A small image classifier, trained from scratch.
Model: 11.4M parameters, norm rmsnorm, activation swiglu, widths [96, 192, 384].
Rows from block 9 of a small image classifier, named by matrix and row number. Rows with one number belong to one neuron. Each number is 500 + 25 x the weight over its row's rms, rounded and kept within 0 to 999. All counts start at 0. Numbers have three digits each.
After each neuron's rows are labels from the 100 images, of 14976, where the neuron reaches its largest size: "strongest on" is what is common among them; "patch colour" is the nearest of a few named colours to the mean colour under the peak. Only what is clearly more common there than usual is listed. The data: stained colorectal tissue patches (NCT-CRC-HE-100K).
# gate: MLP gate (model.blocks.9.mlp.gate.weight, 1024x384), inputs 192-287
# fc1: MLP up (model.blocks.9.mlp.fc1.weight, 1024x384), inputs 192-287
# fc2: MLP down (model.blocks.9.mlp.fc2.weight, 384x1024, transposed), outputs 192-287

gate.440:500500500500500500500500500500479500500500500500500612500500500499545607549557500500500500500500500500500500500500562500500500500500500500500520500500500500500500500500500500500500455500500500500500500500500500500433500514586500441500500500500546500500500500500520459537500500489500400500
fc1.440:500500500500523500500500500500500500500500500500462500500500508500521500500500500500500500474500456500500500500500500500500500500500500500500500500500500500500500500500562500500500470500500442500500500489500527500500479500500500450500500500500527500500500500500500456500500500480500500500
fc2.440:500500513500500500500500500500500500500500500500500500500500500500500500500500500500500500534500663453500500500500500500500500500500500500500500500500500508500500500500500500500500500500500500500483500500511500500500476500500500500500504500500500500500500500500500500500500480500500500500
strongest on: tissue: cancer-associated stroma
patch colour: pink

gate.113:443457473516420517510500519503488500510533522476500524503507530458513542481497500534542500480448516500500470500500500490500517501514530493475500472486500478500555493500520500500438497495473500500500537500529500500497518452500532507583561472500558511500488510500511500536487500420500500531
fc1.113:500525507508466503563473522538500464500478503507478500504457513500500467500445500500521526509531490519472500500500499512476538544500500537442500498504445541500500502539471501508500510458498500515500524537500531533519500500478500516500563516531500500490457546482500485511559500470500500452
fc2.113:458533500500500491532513502535496484476500500498500472500431517528444434500500498464497541500500500537460531548502448482509542500500500500450475500482500524500450500528466494500490500457516500542547486498505544518523538542497521479520517508515494516500500500494514500500574500500498502500
strongest on: tissue: cancer-associated stroma
patch colour: pink

gate.336:468500502500500495529500482500455500494516500534483509488514500442500500496545471459442500468500503511500573510541500500560530514500500521504512500497500473520478500516500476521521529500528509454500463530505533530440500500518458509500441460488500483432505473466457469441508500509524557464
fc1.336:486493465504533479512477500487500506500518521491480495496500467395505492528526499500485500474510494522520492504562519506523524526500412538470500463504502500506480527505507465516485558457500476509455434500510493528460470500500500524507445468500539456500511531490500500437517553439504477466
fc2.336:496456462494500462476492514514528548546500465431500502500491500488471535531473500500556500504482547461500468530515500508500532484466500558500508466500514471500500500487500482487500528500524496526482458542500531527500542483520490501500507473491522456513500541477500511500500521443475528492
strongest on: tissue: cancer-associated stroma
patch colour: grey

gate.222:501506447504539508468484518480482509500528500531495486500500461568512492530500484500512508562500500500436500563500546500500539514499500485501511479502495538469472515500502508506500513491496500491538499500502500523524515500512533510500459534507492480507522448506517540501484540504500473514
fc1.222:481500497500502491589513460465493454484500486465488500476544500497469500544505500500461500500506500510459500486456501509500500545513465501465500500498494504506542500500536496453476452500569500519507482458500467495500487510493545521500500500494482521500499489502500468478551500552521453484
fc2.222:493500521520504500558509490472500494500500507481492513500508508500472472500502530478450538458522549500490476500481540525477524507489500500489531486543465494500500491495481503467479510500565545520533503454477500467539524473438489500439497479479500459500537488465500500503527500575478483497
strongest on: tissue: adipose tissue
patch colour: white

gate.737:438500500504557500500500500504500449500500500500500577500500500500500474575500500500500500500500437500500500500500500500500451500500500485500500500500500500500500500500500500500500500500500500500510500500629500525502500500500500500492543500500500500500500500500500488500500500500500500500
fc1.737:582502500500416500500500500500493529500473500500500500451500464500500500500500500500500500500649570500500500500500500500500545500524500527452500500500500500500500500500500500500521500500428500500500500500406500500500500500386500500507500500485500500500500500500500500500500500439500500500
fc2.737:511533500536500601500500500500438573500500500500500500500592500500500500500500500500500500471421387549500478500465500500582488500432485500500500500500500446500500500500500478551500500500521500500500552500575500500522500495500500516500484500500505500500500500500500524500500524460500516473
strongest on: tissue: cancer-associated stroma
patch colour: pink

gate.49:435523558507500500559497472500500500479500500500526500500517500500547500500500500500500500500500500562527500500510502575514463500467502500500493500500500500500500500500500508500520391500500500470500500472568500488505500500500500500500500500487500500500500510445500500551500500500500450500
fc1.49:455500500508500500519500500500500500500500500474503500500500528500500500500500571506500502500393437500500500500502500500500500478500500458537500536500500500500500500500500500457476500500500460500500500500587500487500500500500500500500527500487529500468406466500476500599500518500480500500
fc2.49:500500479454500500530500500500500500500500557457500540500441500486500500446451500500500500500560628500500509500500500500411500500500500500500500500500500500545500500500500486426500520500500500478500463500463431500524495500448502500500500458500472522500500500500496500500501500500500504548
strongest on: tissue: cancer-associated stroma
patch colour: pink

gate.292:500500500524500567537500500500500467534463500500500563500500500500515500500500546496439500500500500500500500500500500575500500596500500500507500549500500500500500489500500500500500500564500467500500500459568483500500532500520500500500500500510516500477500500500492500500500500449501500500
fc1.292:500500427466459500474500500500500500559500503500500482500472500500500472533500500463500500554500500495500500500500500500500500417500483500500510500500419500500500500500500530500515549500500500500502475500500500479500500500462403500546500534500500500500500555532500557490500500500500500500
fc2.292:494564510489519542500470500500500500500500462548500500500500536500514500560500500471509500517432500500516500500500466500540500418500454500500500509500431456500500500500523492566500500459500500533477523496547500500533505500500453500503482522499500491500500500500500522500500500493434516484
strongest on: tissue: cancer-associated stroma; tissue: mucus
patch colour: pink

gate.487:500480537500614500570500500464500486500500500500497527500500500492559500500591500500500500500500435500500424500477500500500500500500537500500500500500501500500500447500500500500500500561500425500500500500500465500492500500500500500556500500500500500545500488500509492597500500560512500500
fc1.487:584445500500500455444500500500515500500500500500547500500500520500500500500451500500500500500500561456500500500500500500531500524500500500500500458500478425500500513501461469500500500500451583500500500500500500494500500468396478510500500517500500430500527500500500524500500444456492500500
fc2.487:500500489500500543500500500500500548500484460539570500500500500477500500500500500500500500500434331515500508500500500511569500500500500500500500500500477422500448487480500500500500500500491500500500532487569500500500498500575500519500500500572548427500500500500500500500500480500500500500
strongest on: tissue: cancer-associated stroma
patch colour: pink