From a checkpoint of a small image classifier.
Model: 40-pixel images, arch coatnet, norm rmsnorm, activation swiglu, patch size [2, 2], depths [2, 5, 5].
Training: 9000 steps, batches of 64.
Data: trained on stained colorectal tissue patches (NCT-CRC-HE-100K), 12.7 epochs.
Rows from block 9 of a small image classifier, named by matrix and row number. Rows with one number belong to one neuron. Each number is 128 + 32 x the weight over its row's rms, rounded and kept within 0 to 255. All counts start at 0. Numbers have three digits each.
After each neuron's rows are labels from the 100 images, of 14976, where the neuron reaches its largest size: "responds to" is what is common among them. Only what is clearly more common there than usual is listed. The data: stained colorectal tissue patches (NCT-CRC-HE-100K). In brackets: how many of the 100.
# gate: MLP gate (model.blocks.9.mlp.gate.weight, 1024x384), inputs 288-383
# fc1: MLP up (model.blocks.9.mlp.fc1.weight, 1024x384), inputs 288-383
# fc2: MLP down (model.blocks.9.mlp.fc2.weight, 384x1024, transposed), outputs 288-383

gate.217:172106128128128128241128128128128125128177128163098128128128128128128128150202128128201087128176128128128102127134128128128136132211159128167128128147128208128205128167128106128140128128128128123231128128128128141101128073128101106128128205008146128128133128128128127094177128150128128128
fc1.217:128117128128128170126128157128128128128128128128128128145177128128142128128128128124128128128128128193151128128128128036128128083128150128128128128147128128128128128128093128117128128128205144121128128128109179128128128128152051128128128128128128081128052128128132066128128083128128125128
fc2.217:128113111176128172128128128128106128128128128115128228128146128133128128128128128128128128178128128128128128150128128128128128128199128128128128128128128128128128128128076195179128128128208146128128128106134128128128165128128088128101156128128087128128004128128128128128215128128169117127
responds to: tissue: cancer-associated stroma (88)

gate.680:110169117101141128162123136169150128128134147126128127094122128128078137128128120123146164152133131125081124131128122066098093091154134128094197152152128108097220138166117132184130148182123113128204130111183172106077164128108128096110135159128105129151214165128169141092114163122107120085
fc1.680:078170106141132131056064128102131128126101128149155100116084128151128099128115128118123106187141153105128115150092148128085102128127200104128117185169175115044131148128079125128063139128092128128128128152177142109091132118148122094073090116141108118128125130120150107128144167132102128085
fc2.680:079109056129104142128104169111121098100128071203172101175108150129128099070125128104057128140135102104121096141092100189135128089147245091141114201136128105138136160086128160182103147077117099166158089163173136087131096128153135100128147127153128128110099118087128065115106145122110119099
responds to: tissue: lymphocytes (91)

gate.9:128128128164151120114128147121128112073128128139086166128128077072128167069128060111128072099128087128164147128128186128128128128101128128086131128128169072193166158128184140136128128212128128128139216128136117083128128128128143098128128128128207128146196128085128197128155051119131085209
fc1.9:109144128167128148087128101154084142128128161088097128128139128151092024128137128149150182121110128128128128167123128067107128124128060128128129160128128128218128114183213128128128098124021179151116124162089123128162128131122128128154128125099128133167128128096128128092062071119189210192
fc2.9:128128128169110128158128163145128095059128159128128128097128128128128128137204128012128128128109114101128192154213185128128034128189128128000069128128128126234103120075119128185128128128090166128128128128124128128114128128128082128186128135128128128101128128064128185081128087128148145128
responds to: tissue: adipose tissue (99)

gate.112:141156128106170132143123128151132123180144179173101157117127186128095076128219060117082084120142111128160140094167103060163175128128103073129173166145113203135128111128118123105046111075187176197128128139167136148142134128155128128091128142105138181097075132111179156128100128128128124161
fc1.112:146124128190103072176136138139130128171122128076159145128128068119179169111128128135128128129136086136150061186119177172117138089153120171111128142128143141091156128177036133116128170092089094141093126138181128182124080108154127064106130093128156061159128119128096184132128128137136124134
fc2.112:128119128165112173125128151114140107128063128129104138070134128109176153109167156101149068131091069092160103166156087173137134128127123128126126128128128116128152128145006147128162138128110125150132089116182128128128098128128070110103145115087151097135105100153149152155090170108118128126
responds to: tissue: adipose tissue (100)

gate.257:151110094107053186166128054138136144148161128113161179058076162134152105107128169128140128148128120128132145118140128132128176079143169113190129138122127108128206088135126119066134088116070131193145152158107153150128148106088143171108145140098106153155070140140128135171114165118069035128
fc1.257:076134125147214128151130128116088128167102143106096128164169103167152153134131165123165097128176126088087102155174145128154117129107107128139204145126113148150100092101064118116169113211118165147136167222103140186154105152192140108128130124142154128163156164109148106128125128129124128125
fc2.257:116127128055180151073128143142074164105084120114128136107157128128151164096094125128138120168166128059097148136169136064128128146109135098125197128128088128131060108085128128143152134234151175129149147128106147121139114151205118128142128150134171167172154194147113132147128154130128153147
responds to: tissue: lymphocytes (83)

gate.652:128107128118143168224128138170128144128107147077136173150205101123108121107129072128124123127135095086128078160101082184119125147115136180130126113139109128129190141187072128144130128184152171092128143098128128128103096128107153210163125134076154062051150128164093184145160108113128156140
fc1.652:069128093122058142143111128163128129214083136070128137155128084118109128100150128128136111128116088128128128102128112152170163135128080122149092105116128160116128128048135128119032113191143159128140128087133128043125128082122119194189128092128128128061107128191081191109121103132128133101
fc2.652:128150128086088161128070128115091085099091170131128103128134072128109098126128159128158149150121101116143131059184170168213128116128080121160122106128220177129197103130121107087053126169128169129171161122176152088206184095128109128128080128128128155128128128169100128128128128158119128134
responds to: tissue: tumour epithelium (44); tissue: lymphocytes (30)

gate.593:119128130177128121103128128065159128171128185149128052148061128149142130021156128128128110183199092123170108103128128128132120146174128088128128068083128128128128167128128128145128215101102128128128140093091121143128128171128128081082128174128128128193143099131128079110148166125128073128
fc1.593:128165128128128128148129109128128148128156144128128128078128128128102079183152136128091114128128066128128128106128029082128128128094074147118112191128121000166051085132128129117128039128137018138128163128083128117092095102166128189128128128128073128124080128096128138128128138128093251128
fc2.593:128128181128114113159128128219128128128175130086140128038163166128149082176159128086128089089107047128175128128152092131118167142059051136128128218128121128168094106161142128128134148139176041122065127128128128165114064128128181128156128128115120128152095128085128128128135133128102212155
responds to: tissue: cancer-associated stroma (65)

gate.531:082128128169128079164163077128128191128063128082128168164128054128128107118083128153203128161163128128160128128107128076185179128128128179128128185128128055128109128223128128128128128136128120128128175183059128060133128128143047128128145165128189128019089118190157115065195144128128106128
fc1.531:103151103128128128098128164128081128128172128161145128128128071128128168061128177128125128116054150146186128147128190185123128209128128128128128103128128179128128128128046128128205128128062163128063128084128062095128088128150147189105128100128108128128157137128033128128063128128128128128
fc2.531:078105128090128128113170128170110179109078128088128194128140032128128102128128142029128128217128090128128156128079211128128207128128108128128128128087128098128128090091128128128127128128128128128128100142128117128164128128128094232073128128097119128107128108126092128077101128175128070102
responds to: tissue: tumour epithelium (62)